{
  "horizontal_flip": true,
  "depths": [2, 4, 4],
  "kernel_size": 3,
  "label_smoothing": 0.1,
  "init": "orthogonal",
  "optimizer": "cautious_adamw",
  "max_steps": 27400,
  "epochs": 142.5
}
Rows from block 4, named by matrix and row number. Each number is 500 + 25 x the weight over its row's rms, rounded and kept within 0 to 999. All counts start at 0. Numbers have three digits each. After the name is the row's rms in percent of the matrix's.
# c3: 3x3 conv (model.blocks.4.c3.weight, 192x192x3x3), inputs 132-143, a 3x3 kernel for each
c3.116 094:515527510508513500504527499468490527552505484497518543484495475472480489477510497489515490459452451502471493503528573531492509527498469519555532506509535511480496506507528493467455526519489458507498422496503513526505498509522461492499454489482523510511530538535488548540500503479536467515553508525507524528509516522497509508
c3.117 101:498519505522486523522511517451506507486499529478471490497504505514540547491529512451462482500504497466534496490498537501466447501506488516523510464477498466463497501514468483493444483500517491468445510511508456435427505518514486486474535517516517476503496476532531460431481499495475527504451502513511481484466457484512501487
c3.118 099:492515489505531527489489479475452451499507431455501474506492506492504466501515496504550519495507507491509478482475490451481501497458519486464469503519526507473477527519502499479469482503466498522474501496506465495530518502509455478464535525496506521478520542512492494495481513521497496487492473464497499487508499489509471500
c3.119 078:491488494495476501482484485518503466520522465505503514513505515500476511486522490455473525517454495542525475484505548531468505546540473465495499507477505549504480510495511499505495496514511504471482500526484539523532492461500447459476512521498506508489521515541516514541504515469497499474525515515490495486478490511537521538
c3.120 092:520523498554536534550535533512481504488500505464492489490472498500497502525520524499500499469482496493496458459496479474492499492500552510505509501538546525545510480479437490460486520455467527494500507499519473488484462477541483488526501522530500492518521503502511503507491500496472492438500516465523523512511513506521498504
c3.121 113:486509519533543501520503510510497470510511519498511541489498499518499500505491522476506510545503479470497469521487474548549515520551541491491467513526497503544545474472481492473492500468532517509542522520543499470495465503539444450505439488470476505504502523499543525521514474474508478460496511479515508500528538526504531517
c3.122 100:510496510484467502461432478534502527493511471500521530512492502430483449472498504517502514474465465491483498494514454513442491525495552482473484545503480492515481492461497463509551504490497479478454517486517469481475517517523504481494458502526484462494506496533502469512515517516552505464516509510499477487482462485479482492
c3.123 091:463485509521524546527524528496484475490488503499493511496499493503488501528523494493525534532497482518501471484471451506489515502481502506500513499535539542520516461474493477479485468467513474493506509522500511486487556505508457515554480522498512492519519503523526515532475508486500459483543468462481479524523487526522508511
c3.124 101:515517505512517473495498479517482485481502447513524528531501515510496513496476484485496497475489496492520504469496454476489496490503525493488499542501522489550541528510447542514455481517474489460456468504458521526498497502523498492470525499496506522481500528510506496504506465445469496455474476524530493546468507506497511516
c3.125 098:528500483493497494471480457511517519503471483461484525500512504499499499503517502540477503491471544484514526512468509493485512496493514466513511473466520468468499490459507480463489479510544517522521489498498527514496535546565515504504486501502502493505507507528505501506489508490492485520512524488483501512510506505491483480
c3.126 100:495499488546541507498515500508464495528506472490477496490481476529499504524508493503536520546530492478503506473476481514519498524544549502482462531480468532549534516512549476485495532491503490499500532521524464462456538524532512502524439459472516533526507522518512526529515494481505462497528529542506492505531524532508530507
c3.127 108:473452462517479458535487469544507487489491517503516501497487485506498488470467489477488497488510517532508511532500479526517522490524490475445445500498524518550555520488467488475478549502553508461458516511513527509502498520498479481489518497484538533492525509489485467499525510455527529505521543508481472462512514518508519488
c3.128 098:482489481495542527527504528510485525504471525516478519527531534500506498474495501477561528480552513487535504495489473489517490503512540461492475462521545498552551504496462509533500525499535485448445488496485486496468501479474488523460540517474507487517492475507499467500491523488486526512477522512504512512490537557483501524
c3.129 102:473499501526522528525505496484447457524490461493494531471478508530534583512494515508527459525500489532484471468466450498461494492491488494469452462477501547546533493488469477463503497474566539496510503510531489504505492468505508492561489511550499498509511475487503493502492474484502476453539540475498498486489503492521506504
c3.130 093:510473491483481494510504489509522529486469469504471491466469473447472453479488512528533555532500456465515472484489462492523512482493467505504533489460465505501487480506510475527477517513500542522550519504509405450423469468495504493496519516501470493473477507495500528535487513504530486488527496505491486502497475490487492450
c3.131 117:503516495525519535501504489507467502489492482496514481493492492490477491506537519479552551443476450494505506500506434527476541546542542466497499480507498502512477502503511480456475474496501537497516507494506500479495496510533507485490503483496471455467512507496508510501486519519492481460487504488465451501507501484495532520
c3.132 104:513497472494493505498477487475487485469495465513526462533540545511508521511506523484529496471499476497502475479486513477494509522544525481467461479441475468443525532511518498520545539550535513526504503516518499481501484489493453493496499506490513522488485485485499500488499478480512520530506497551525527501478527530494497478
c3.133 073:459478473507504489472497499519455483481496515467480510467497466511502497497510513494514491519509478465514495511463488538515526500547515520451472506505445543511495506503453469483445490487489509454470529508506466459496480503516499518510553569537516521530479501493509511520463473516537500500497488514508501482511490487501515534
c3.134 117:492487514486488509481487493495465483461490499457484488508488507486495495460454490488511514513503484509505504461494489503475515491488474460431451465472474533500476513529537467497511481531535469464467495504488507485465495517526478492499547532517505509518489485503498510529460469463545498504497493481519500518505515482500513495
c3.135 102:469483556474497533491503509537499493493512501510446463509509498483518513494500510482479505506470451529512457519502493520493502512499503439465453439442462504518507497494529494489505504528478487503546500510528478457469456497492477509499517530520508508520440474480521516512523492474471493467491514480482461480486479455533509520
c3.136 095:506497510513492490482492479532536517492502514509513482479497501457502495482483498489470523503527514480525507507486495502487485458511491512495564471454479488472508516531536454517481489553543459503500511491524450475460505528526476496463582524512539532552487482491489440428479506494472492521522498525496463502489478470495473486
c3.137 102:500482461482486521526520524433454468523501489496476507468493506505485507516485483526521572527480487445456452458495503473473498541534572426483503486486522467463468517547538491529527475488493506521521500509523530519511426448451484509492494542550511539533501504531495493521505490499533531498526505522470498514487490519520501526
c3.138 094:489519478505503462497485469495458473522460510539515524488453489520493503528482492541477498511514516521510514474467444524512504514527515478452473448464456526492486461449475500473506507499510481518516526536513488474494516482500502516505582548546497498508511501492521521513515503486518491506538506509493484487498487467532508507
c3.139 099:502512498506500493508520499509532541497495518460461451472480494487501498534497495492521474510500500504535530508504517536494478501510487504507534471449439495520517485521530461448477528535552439429441506502507397432427510539535455471448542528509454462458469479482508493473481495489475494485464474482480481472473451444486471481
c3.140 122:477511515432489478477528478485476478496524507511527483520499471517500479521487489492507480503507507481515479483457488436517514449533521462464450524505459561471441468505514473491527480489473456501513458506518474454487451486480518505522521540469482494495471484517517539556507525484489513467477508504448451508490470445534538496
c3.141 100:479484472464488513466504525510502475504504515471470491512473488501502472491468462512477478481468492484523464468481530438488508442488534477448472474470477494474482473497492498491485491505471475499493468484501512504526504550522457478470479504477502519504489506510498507504469446410527516474489514474522475479505501491499491507
c3.142 109:498491475528493476523525493511525499466508518471514516470466487491471503506498477543525513550523488474510503499508524505509506512552518508490513511498474488510481475500465469503450532523490577509555527505493513515523476483497513496527569542563437499511461502503496503500529539498514480466448469462508465492498487480474486525
c3.143 078:490510511469493480483514490503493536473491521473477555512479466507486483515496524505491475488489454469484499461472496498531544453501520519540521526497481569505493464455481504475486466492515488520534506502522522485493495505499514507528565535509490493502499492520503504546476524505481495506491490485485472513520459476521489499
c3.144 094:503502483524495498525501513498466456504468481482495456446496479495512499521505505444461491452543473483601433483513507471516507494507526487476483499506496471471429469471472481508488505556469499469488475510502531521493477497514482520511549544497508504523509509500519530524530458524490461470478478461505499480464505455503506497
c3.145 105:476492484490465514514512530496453523513499501496468540478485493463477476484480479433492529493506480491511534552529514499466510507491488461485507513501506454475459479446484475486504514529517502507503543502472524548529495508510495481529565527535442494536492496513514513514462522534532501480511473498472512512500485458482486499
c3.146 098:505469504518501468477473483473506502471490455504518456502481542491485500509494508536530493469512461498464501485440484467478459464490473496495521449451488475482462572558473483502495516520488526491504504502480522508500472465511492448516523546528510494495480478501526529524501500492468524508498512488491500511481486490517499471
c3.147 114:475500485489502468505511502498476511459488535470496546482466458506500479453466521534437463505488481491489503485475528477470446477429464482469442512471448474500453500468495511511502498483485506507490525502464552503437494478517479481490489502509504527498492512499526531531530482483502482508506533489516487497500518472477517478
c3.148 108:503512476510515489507510490430472538453478481467433504488505528479488490492478490472544517471494517482433523509514554493473515508510478495542505473496516513488511449482501458506544447449518523517479524501500457487521502470474528508518486518520517493525499494508508501506461504499467503507513477518537511510497513469520515513
c3.149 095:473468491508494532536516494504503465534520536539511528502478508493489481546520535523460530524454464489485485478449481494474466527491485489488494484482458491500500506463489463458508484464516506461536508487539476476503538515495536466484526514518544549512532539497531517499522491481547527498500482457481498497502468460510498489
c3.150 104:526504512543485518523522493510515525489519498489486478537509510538505503523509522545496486519531457465567464455465508531512499511548515499504540523479517448504510508503434496494454559519471526486574525519496493517524507522486504500501509515527500516500520500470499483470535501497489526502499504504498498511496482496529520491
c3.151 101:488505505454477474496504494468476497490495508487493508440478432496497470500491496529494496532522469475486482538520533476521491475479477446447483504494494480465451482500518483518532484500471479531522488473441449463486509479476499534549460506505482464478530526532536543550493516528514519514489533513465476487514523516477507508
c3.152 090:507508518505491498485524508496466479487472483485512529523502498490497488489510514463451427482467437488457520483513483492490549437497518441439476505463469477487437472458496519512542502515484430464436486492500496488496513501485508477500525547518518496507525511518540530537485488546515511509485512474511512547506496510487497503
c3.153 101:450460480478474512468458475512484463523478514543458494461491502477471483476474484485521513475520474511457472505509496502508490521473491475479463464497492509476533511533491478497486471490454545519543518516498417417441495502494487474492504509526508529525452451459495501470509526464498516524546492531485497481484490464528480515
c3.154 089:509517526456492476502503502513499511441489487501532525539505521501509498501521512486501450430477442455426471521517520495503487488503473477480476448489488522485503455491466463489473480503486508535500490475485471433461512511497503491487468486502504528495532536516533529518463481486477491521534494479517510500503540501513501505
c3.155 102:484487485483490472487486484503538563470501462498506475493501503487498471510513517530534523504477494468487491541575484509486524506474516496524522492496487491525546532520528485511530505481494501501520518490503473406445493500505518498498476501481509522524454456449534538508505516499526498495525559517507500488522488502506506551
c3.156 099:515537537513508538530552538461516508522511501466513483505547509501519515525522525516472543508490538472442489521533537535504517527547512493516491493491534480503482491484474519508524485511492495466498455491499479487510481486447444455465468469426505515509510526516518525523489479476500520470514524469525528521515499546484515518
c3.157 107:492496482488501445477492472463469521431470494478471487443412473474489486495495497504523513521488512505471509463481482528512481494496519460474496464485463488457492490466555502468495521513545517563479510509511483450449454485510503485458559523494484467438510539515483479472479498489477491491477489499462467477473501483497459460
c3.158 115:475480476520516488514503410471496515490524481489513435479473465522497499484490487513502508483497494454486523524512478485493485514497488495495498493536506463456455479483493441481494474507491515518509546515496490482479485472468489491494510505494501503491506501437516536476471488470512521482500516483516505499536520448486497459
c3.159 086:492477464511486473498476482544483514547432531531510505437463477470475520494476512447471532494469551535507500473462484521485498545516522491531504447494521494526538536497482505477479529466504483500507520482494513465511523460506546474535525485504546500516508489526493493510536507535539528539480510499490478486503498568495502515
c3.160 086:498489513509493510522513504492509494517532503506507486497506495516512520547508529504420456462491476440464478508488480546549507558494502478496517481518488491484456532491508534505512498499474495499492465486461510495463461450477453497508485508490506516520504485487525505492528518461472523513522510483501497504508504496520500486
c3.161 100:486492512491490484474463476486533508487464469514443455486494518494482515529502489498513502469500482428448456495458484486514460425505487478472529453460468466459487515543509484518524467479486509510500488490497489482480432457500479477529559514489490484480457465477529525510491504512453478487501487519471508537491488498485481475
c3.162 110:479490499528517518517506516457470455482491519528492501503510530504510508481479504517469481483494530470474504513474498484483499518490461465454469497475501506516497462469487538532549431454481507490506451480440496498494459464478495495506503506474536533546480463458537530532503508488464462459532522532520509515503499496506501504
c3.163 101:500496491510472485549510522486524521478549505501519485493504500536521506533506488484459541492503515454497568464442529479500526485449510568498499535518436522507496472503499489505496475517527504482486489475483524517507478491496474456510527531537475503507479505519481465503514480513524510496484491501523482489512486466507492495
c3.164 108:491495492488468508488489495482482521473512489477516539493502457469499481494510501477473481504442453510510509477511438483456534471472496499491472533489481527507498455419479456464501497505483522475499492460504523513493485441471492460504440472491433451438511475547506475483512486507511505456469501478468454466494488486474500503
c3.165 094:515520522482497469477482461505467462495512509465552532495496502483494488501491506493483497509476492474451471519532494488526471512551484462456494504474493500462488523497474499474494467523499475497499496501474517473497493485482480477475484480509520484485508505493504530535459458483466497509483514473504521538533524493485507493
c3.166 105:539533504492470498518475496445506469441495480479472472501530516509525513491519497482458514532523535483482464495546528480499504486510520509509505481467471516490501514498498495492474505483481490479441522512499495489504514531513479509475482514488499507520468472494467483483491489510478509482485476514523516504490478488499494493
c3.167 105:495490479477484484500482478489513459497498488494496476504496508470497491501492499441507447502469454459448407489487421501491457535560521476506515416460505475453487538510465478514477482534457507520541505523503491508508503525501458489492501529537521522539484482488484511505513514487470521490452498472501513509500501506488501493
c3.168 102:501509517515503517530529542473496464516502477537548470507506459498505467514514513590551523540507477489520478482511539487503509467493448479475472514447437568515504536522503535525537507569517540541529512510526440443444502508459467499483459514524518516542510509519508547516456459473493462475548512477529484507521482480559542515
c3.169 077:499516509512500496497490499493517528484492480518508522489473497486507505525521515519522514523506510504507534472506479468527470432448471494521553509511507472537507520512519534499506542507457528510494519482516490516496495508480464469475508513475495489500513508508511471508514504546511479522477501548494464496496494502460471505
c3.170 100:512486494498517531449483498492448508522514469536491478490523494496521498475456489523541499546518500501446467481496459516532522484532490487490517503477449527480495514498517503511561472477516503486506463465502476481496504510476482526511504522539494498479524513522506532520474502508489487519507439487465488476491478468507507510
c3.171 089:496520530521523540510510507499483490492517498541566540489507483487482491530509514508520544512497479476526465468450458479488517526503495448487469473510486523563465504495496516499524509532544477473497491493478517508492512513509463469489448457456523529543510489499527517501525478477513494465554511467497529517502503493510517496
c3.172 101:490498509506508511535505492507521508507533477485561539520534487491505489523517470526528514492527509472536514501496525508500544523544490520532531536536493530541444521541550500520553461546496513520508503524525487483478492475499473504508476481479510524519491505506481517532477508495493515515477487477480514513520479496535495492
c3.173 097:483473472501487522509507502491512496495499500478524523468498496496499515509500509510514507509581587518496514460455476468478515505496511511527519493516534506547555449457451529550554498502518563495485529534505523523517480490499493495486519475475510507503515486510498474488529513496496535508486522529486523505482505522502488512
c3.174 089:517482490513516504508505512537567563503477514499489534505447476500504515507524554497476488485463492536467496434413413517527499494526541528515486499483503505488494460476464506475492578519509466483485516523519445433456507540516491484503506506512475446453504514497526513519491515514517486502546508506514483509494488507497485488