A small image classifier, trained from scratch.
Training: cautious_adamw at rate 0.0022, 27400 steps, held-out accuracy 93%.
Data: trained on retinal OCT scans (Kermany 2017), 24607 training examples, 142.5 epochs.
Rows from block 4 of a small image classifier, named by matrix and row number. Rows with one number belong to one channel. Each number is 500 + 40 x the weight over its row's rms, rounded and kept within 0 to 999. All counts start at 0. Numbers have three digits each. After the name is the row's rms in percent of the matrix's.
After each channel's rows are labels from the 100 images, of 14976, where the channel reaches its highest value: "strongest on" is what is common among them; "colour at peak" is the nearest of a few named colours to the mean colour under the peak. Only what is clearly more common there than usual is listed. The data: retinal OCT scans (Kermany 2017). In brackets: how many of the 100.
# c3: 3x3 conv (model.blocks.4.c3.weight, 192x192x3x3, each kernel summed), inputs 0-63
# c1: pointwise conv (model.blocks.4.c1.weight, 192x192x1x1), inputs 0-63

c3.66 092:441483419457397476448479463481424446472507460470445483431443504517449479478497436432440470502500498480529479426473470440437514445476567516479443442541446518509488436463476489469492428519476538
c1.66 093:460530561547557457495453498522508405411520471468459530493542454465512540453406533517586529428427541487456540470459440443478506488386484484564537504463462516481446476517519533526515418506435548
strongest on: finding: drusen (41)
colour at peak: grey (97)

c3.98 103:449460475573480460472501412480524421478464537466447472473474489489506422421457454489509484550524516440491486437448497462378482497407496470504479420518492498561476481487454487516473454476483543
c1.98 102:564492533522511490544543493471534495527507502512484488509455475504556526505514519524461596467542529481517540530535549526501543565447475479534528442570501523532444518507525545537543502469529566
strongest on: finding: drusen (45)
colour at peak: grey (85)

c3.86 114:488522450482476484435481490440416460473555507431466481467488513475461455460489460453416439504506463479520488490489458504472493460469548511374475457551490461485481432434454499453534500484434475
c1.86 103:443483513470521515507472494494532436455467488506470481447421449529458535523508549437496495435509507515470444445469509426491471450459476443493528430439468441423456522432528486510502481482492492
strongest on: finding: choroidal neovascularization (61); finding: drusen (35)
colour at peak: grey (63)

c3.58 078:488441573553464467487594449504564522438511578536491517446528496638485571500519474495536543561531461514445456469458519466500520465552500428562434451490457552520467490560563570500405560461472499
c1.58 107:512513527499578507474503541559521525444580486561515519481527464543500488518460491511505460549501435491559586526448502506546523472436532555571522449505496578496493554464570538562513425509517486
strongest on: finding: choroidal neovascularization (68)
colour at peak: grey (96)

c3.103 098:490468454455433496506564506449523457493512480483483511450438547461450502483516488487423555502519531513527514517464584491457530488505489527418482475480475451564456458551452500483494455463488469
c1.103 109:544493518562483497550540529461519524497535489521505507505480559572518585506492421488426575518497514487539530525572550548516564498499498551469501519570472476551509571518481505474558498517483511
strongest on: finding: normal (89)
colour at peak: grey (91)

c3.27 082:522542550537467521548489490478510483523568507497440457485501415620455506548512489492531575450577546495489500542478525417519442543463497516530486481534459474478441552501497508539460507484553588
c1.27 094:494501529482475470511455563520494409531494498466471499501467424494444478503501509509486496440464509526490521474412500416451429516475520483500465529451411478419472505560511494474418501468485476
strongest on: finding: choroidal neovascularization (63)
colour at peak: grey (62)

c3.85 119:552495447496496547454447502530437430496494505487394467543418533514494453442482520479559458506470371533575488547543469404442486485507433471445492427463518506481454425436528490461438508462441489
c1.85 090:553512525532523534479495531479499503537415513497498481507525458491502478460454487557527450422490510522521506603534482434465488533487460490398536460470535485429448421482483554496431520480430441
strongest on: finding: normal (97)
colour at peak: grey (80)

c3.68 105:475533451449417539502505545498483479486522455497486489527508480479526483558541550515527431484507556488528568532487485551482385462466463550499495473481423446375446506419492483496444467454475469
c1.68 093:520494488523421496397427512479443414438522478423477470507486536502495518516455497464508434473470537493514577530466425480474423472411435512538514489516487520394502521483468482479427474449471528
strongest on: finding: choroidal neovascularization (76)
colour at peak: grey (85)

c3.144 090:452468417517465493435429515513459472481522481420490503504504553541489518499454436443478425518512458462550450443508438505475563529544474432561497467571495473476436480528456491470480475473425512
c1.144 089:464565527514504469441494563471524444536460490495473492492524489485517610489474531455520497450491520432552483471523464518474510556544513466600533479545504535406483565545499510493542492454481408
strongest on: finding: choroidal neovascularization (61)
colour at peak: grey (70)

c3.18 093:544515553486585504496474552481539505522537480550496405419525492567455475512500544518580514517478475556526484459407531447495538534523527515504512542550491463511469572501520499577504523512537531
c1.18 084:533512485499564520494510526437510458484460520526488391503522536503489450496447510520528496464452501488504520463455527467438493493498453417491527463512515453446505469452472499479405488458466484
strongest on: finding: choroidal neovascularization (67)
colour at peak: grey (93)

c3.130 096:570487559483469530475444514519517504510525450430503519512459475480514548492455510427512572474490418499476528458556482483507469513547520509540472537466557628496509397464510438536435460447511487
c1.130 085:550528486510477481503453519504466441504475396469417505484520464493462482517455537460465541463423443577490458569516455502411433522485446482510521552454487564464501496494524496517413481454472482
strongest on: finding: normal (99)
colour at peak: grey (98)

c3.50 105:496504488508525515476522471533492510444462462525473437537489457444537415581536500456456443509541536562483509480482464478484437494436467523499548536471482617438554566463511451484433450555565430
c1.50 093:501470529464452505493511392523533495404457514411487440517510474447562438510561560510536439546527531482485530490472497480498507497451517461525561478485512539453570496521489492530481430476551389
strongest on: finding: choroidal neovascularization (60)
colour at peak: grey (52)

c3.139 103:513502572475497510510474576496509507537564529452497495522551492492534483466440543473499517481453445489466506540530528564538523543560434437522495549517563605479537473493525550522470570472505496
c1.139 107:515464476466481535540422527480489421494480432463438474493429447500358510529514531492501498512411388521523482525517490514448463496533438499499529562472434500471482506492446497471498539469427527
strongest on: finding: diabetic macular edema (77)
colour at peak: grey (93)

c3.159 074:569529485557514491430495462524485494452506511426448486464514473490506483477482519509514457519542584503483528410446529466486544525447626422561505537511532498492496563505528470575544521487505476
c1.159 112:442413486415522475396514532487519427511518501467464483503451427477421511473471488502459467452450461503485528444402497394509486496453502388511508498425488499415509479505493480488479485457478441
strongest on: finding: choroidal neovascularization (91)
colour at peak: grey (98)

c3.102 080:547484529440470503466518483478478493505464456465428561512508467512491519472495541498548549515523548483544520435440515480473458507412501445507430565519473447471422596472485501482400487379449490
c1.102 094:438412554486490477431539535518517457526477511442513561511472495538466560552508476516463484502464478517503539445405500432524508508454526463497472606439518486436471504469490446491461508460495493
strongest on: finding: normal (84)
colour at peak: white (53)

c3.43 101:479495497464489563469458534574508568487544445465527528479524615470498487481489467424577404524543425485564480431543439578487488492494470531527571544507574536476474510485505449548519471518521496
c1.43 090:429473536516555573536525524511477498539582469510537460485514506500432568453528511452582493528446464462501470465550483622511448518515538546510576547544496462528489488546508528514518573464453514
strongest on: finding: diabetic macular edema (38)
colour at peak: grey (50)

c3.91 073:465448627578475490522567496417584545474469596490469473507476485555496502370459433526525465484562446458449448466465551528486500487500520509543516550503451437544584545578502466516480542494483526
c1.91 106:454472508522493447472477506543492476413526467494433497509455503533526467447471491488518393510482497521509492516404470460507484443457457511553540458480447501465448549499551521535467462501472478
strongest on: finding: choroidal neovascularization (63)
colour at peak: grey (71)

c3.155 089:544510513457476487533488573458522487477532485504436407530514470477408526470500516471473553447445490544517511452419547438489476468438445490467456505471441441518531567515494484528453452514518465
c1.155 098:483504477519518474471476500475473475481490483463433478513536527494504580444427509474443489427466484479446530455436455415432414489541421400476561517476460483398503485513470543486463513413517504
strongest on: finding: choroidal neovascularization (62); finding: drusen (38)
colour at peak: grey (99)

c3.41 096:464488561535491456478474486471491531522451509496470515423520524544543483517469501483490493512432480505494555528487448515453452553466516518451530468488525521454499495427385526450478485464526400
c1.41 089:514498565571556429555549497481500565546546522522543531457569566528563516474415485519473480515435492466474531564486474552465507522521531562435518473552512496511501507466447496479547498455510501
strongest on: finding: diabetic macular edema (44)
colour at peak: grey (85)

c3.127 095:508559555560512491477511504473524463510564512426442533462482497549424524453473561528567478499458518451486488430460493452449534545457507448501436488561397357476465565503505486547446502462482551
c1.127 083:482528572504544483507533541510513495491522525491481483553462506549438563489523521549456505455444552551495554492450504476516543509453564440501509529551439456416545571504548486519462507487571474
strongest on: finding: choroidal neovascularization (80)
colour at peak: grey (95)

c3.113 115:529422506475486492439482467459531506496488510476511538481494498479457511460475483489494453434510453413490462445445445480463504415515468491519476475562429465446467432473473480484483498416497514
c1.113 101:523509485521501488473535537417471480510496532561437496501527522522485551489428477494484569440497521425475543417499451544535475468393484458475477474485416459428420507477485431434515530394509449
strongest on: finding: choroidal neovascularization (70); finding: diabetic macular edema (28)
colour at peak: grey (78)

c3.62 100:528546486482493496546481530487491440493533479459484474495457434487475535555485476459432434512507410472490453497459549469476403439520479510479525491495513573404562555466447489469491489514417445
c1.62 095:465485523523453464464504516578529535462561473496567526476484535485561496478536500472447419608525436474551528455495520463538533447457535594528566455467542556522535516457534521513460422469513452
strongest on: finding: choroidal neovascularization (60)
colour at peak: grey (58)

c3.26 075:526562599615431468443540519495500463512502574452485532454512504604453498459416393498471515444523535461489539485467471517500562530419444525514554492543431506562453532513498529528469603514503443
c1.26 114:523485499513584460433458541506496437462538490472530480517512419500469500488402522503461491396451491481481479475402509424510443475412458462470529448459478492447438505480516502505495522428493487
strongest on: finding: choroidal neovascularization (64); finding: drusen (30)
colour at peak: grey (91)

c3.51 095:514468472487453458446521433536505520486469538517468535504485448506468475550560517543498498567556522530463498451476473479502498515412487501488546540449494489448509532541548531548477482514524490
c1.51 092:570466480439472547480475559483479437496514519442507523506486502522492510491485471440464538564547417480533520489492465471514424520437439519485549537519542492474509529536498508494455450521462521
strongest on: finding: choroidal neovascularization (90)
colour at peak: grey (67)

c3.185 086:528503489457529567526481576515565500523498472531513440589501460531535487503504526493494558489506507475558480533491488511479502414495511480552467514551391475396468589467558474540465504424509503
c1.185 095:549463498479446535418477451515493394478496446384434505528442432505465478530488496500473486453458461545472510530445515474497450436506522392499455540471399518394501505513538466509444546446516393
strongest on: finding: choroidal neovascularization (61)
colour at peak: grey (71)

c3.81 103:516513443445470461571454537484487462509506521458495493509525528456520459382499506458514486487512472458526485552504527435429444538496480535389507522459498469505492488464512547495447495471457503
c1.81 117:448550444509483495492464512468455489490480478502496462516510501451452423499548496524505385554511498511541479550480513493452452502515477528420486459485458499489520448492492537516422435530434392
strongest on: finding: normal (94)
colour at peak: grey (90)

c3.30 109:504448534518512486538528523568527458523405501520510515412550481453481443568482533502557460390491515530465520537478445518441477485505462552477493527523429497417501555520493547497489532477485444
c1.30 091:502415556492512483534415476529453468516469489448493465444512482469534471501471523518536470474504499491484448492499467551507535464459513505513472543572472536482565534441484535518502494490444579
strongest on: finding: normal (78)
colour at peak: grey (76)

c3.28 089:438514449511517518427502530467375444512520523462484494449464510540440469437454436480347500479484516457494514471501498472515532491460473537430502429538470475536438466440536500441432524449447484
c1.28 118:481491522461530462458423469520481434428456486463512500463510455499481484513505539497501491448483498462455444447431536435496498477431486517529480457472467460434401483483522491508484449424504492
strongest on: finding: drusen (42)
colour at peak: grey (76)

c3.123 101:500458517468490511513483561481511525501544482539552524543484524463468496425461464483402515455483513474487512559485553526489492531531525482406474444466478424504494466569491523433494495517579551
c1.123 118:508456534522510596508469603448519512535566469466557500528522493511524535492536452498493537509558531455561568555543548541528499539569492520441487514526490476517423522518499553483493513508539517
strongest on: finding: normal (92)
colour at peak: grey (82)

c3.182 102:424534453497508428471553510538502498511482463536520481490464494392502565528577497452470561567526467504481438522509481480520499509569502548540474483478502544503492456570555545473453517535388457
c1.182 092:461499572561505437522495503586545517483446476494436536434526471447541457483458515444557526568500534474479502582537511573514494530481513540553520510530571515523540475499481562564489450542469431
strongest on: finding: choroidal neovascularization (71)
colour at peak: grey (60)

c3.107 094:487370553528533463487504526519484408500497495470463482458394466515471545485459479448422605504438487469502506481498540428437449529463448450487496577511493536528442500535493525500444455519529493
c1.107 088:547460514549565459503459499503492525469523449513497503486520436464464578526491518487500592503395526478468537533468519525478440498450434423457501541525455437531475474504480501510434517489506537
strongest on: finding: normal (84)
colour at peak: white (85)

c3.175 105:514522482445479440523463474503471544457427544486505480514494543553527488415448516452501466517475398476493457472506460457432525459522484424460460471490514468466544488390489525452479492490476503
c1.175 083:515522494482462528552503442492460523451429508451521491531561513540417558528513490523495491429534523475474501489512480468494464506464461487516534475493492506444568456452500574475464425498443472
strongest on: finding: normal (91)
colour at peak: grey (97)

c3.45 085:459507439510546431520438508448476516559458478492544485506571459434445438436488534532530484467469585437440477592509503522499403494500457366472501475481473460441531460484523546498496550512458448
c1.45 087:440492412544457506499448485490485470539470499461551446527467461461395463560508519568520449497495557533487486523492521468489476478518541505474524486513434460434483431517490514517543499523466459
strongest on: finding: normal (81)
colour at peak: grey (75)

c3.4 096:453513468514304486485511497511490399490452521477500485465452495512436453436446452476481539509440543433498473518472462498421526502449434436489470472547406500485489462468453561489485505435433479
c1.4 098:493483464487511497429505537463496404524572497518500497489467480463469457417377478515507523440463485473437505506428515433450492488417485501461545497553444428501479465453452543508488439480471518
strongest on: finding: drusen (34)
colour at peak: grey (97)

c3.77 098:506455449454492507467505525508470476517587483546525472543460558586522535539475485468487481496457490489537452467419540407492504456531489507477459462495506532496554488461493496488457434440515561
c1.77 089:573526468502446495439490530530465568475548462458575477543499547487517522553506518488565562502503473467526548531422501429548493503447507501477512428494526533485598474471580549476456501466587488
strongest on: finding: normal (96)
colour at peak: grey (80)

c3.74 116:480447505559505513523415536501516458506526511415446498513545452536511483482508488505500477544542506512514496557477455461497482530519484508426492552452539530436516489491487528459463515481476491
c1.74 093:522533500500526475526420569483420520529528511457508496483556535454530446490481490581475498573554450511526529561501483520428519513530505578399488505540487527492473547509583494501475513492478501
strongest on: finding: normal (97)
colour at peak: grey (95)

c3.75 116:504500511532501456450519460490493484453463508489462436474467482531476507495494468537465453529511469499511509478481478410475437465476452441442466508403492517479541469539483497491436488497519445
c1.75 091:558461557436564425517478571498575502418509465518527491477480459480450541486480465537562430467480458543488484479471533465535485416513448436512544520542521519518548538527494524502492487457515487
strongest on: finding: choroidal neovascularization (81)
colour at peak: grey (98)

c3.154 122:499411498410508531531489472464492495451502517510469468549422544511518523491506509513471497513548417474525456489486530449472510460507540420426464475490518494502504498454485439513509451475453528
c1.154 109:487468473407461532489509477505474508395477513483528482499482505520478508519515514487481491482548445481510477465432531462460467447520557427460471526464518492516465488452465431499549445456487522
strongest on: finding: normal (92)
colour at peak: grey (95)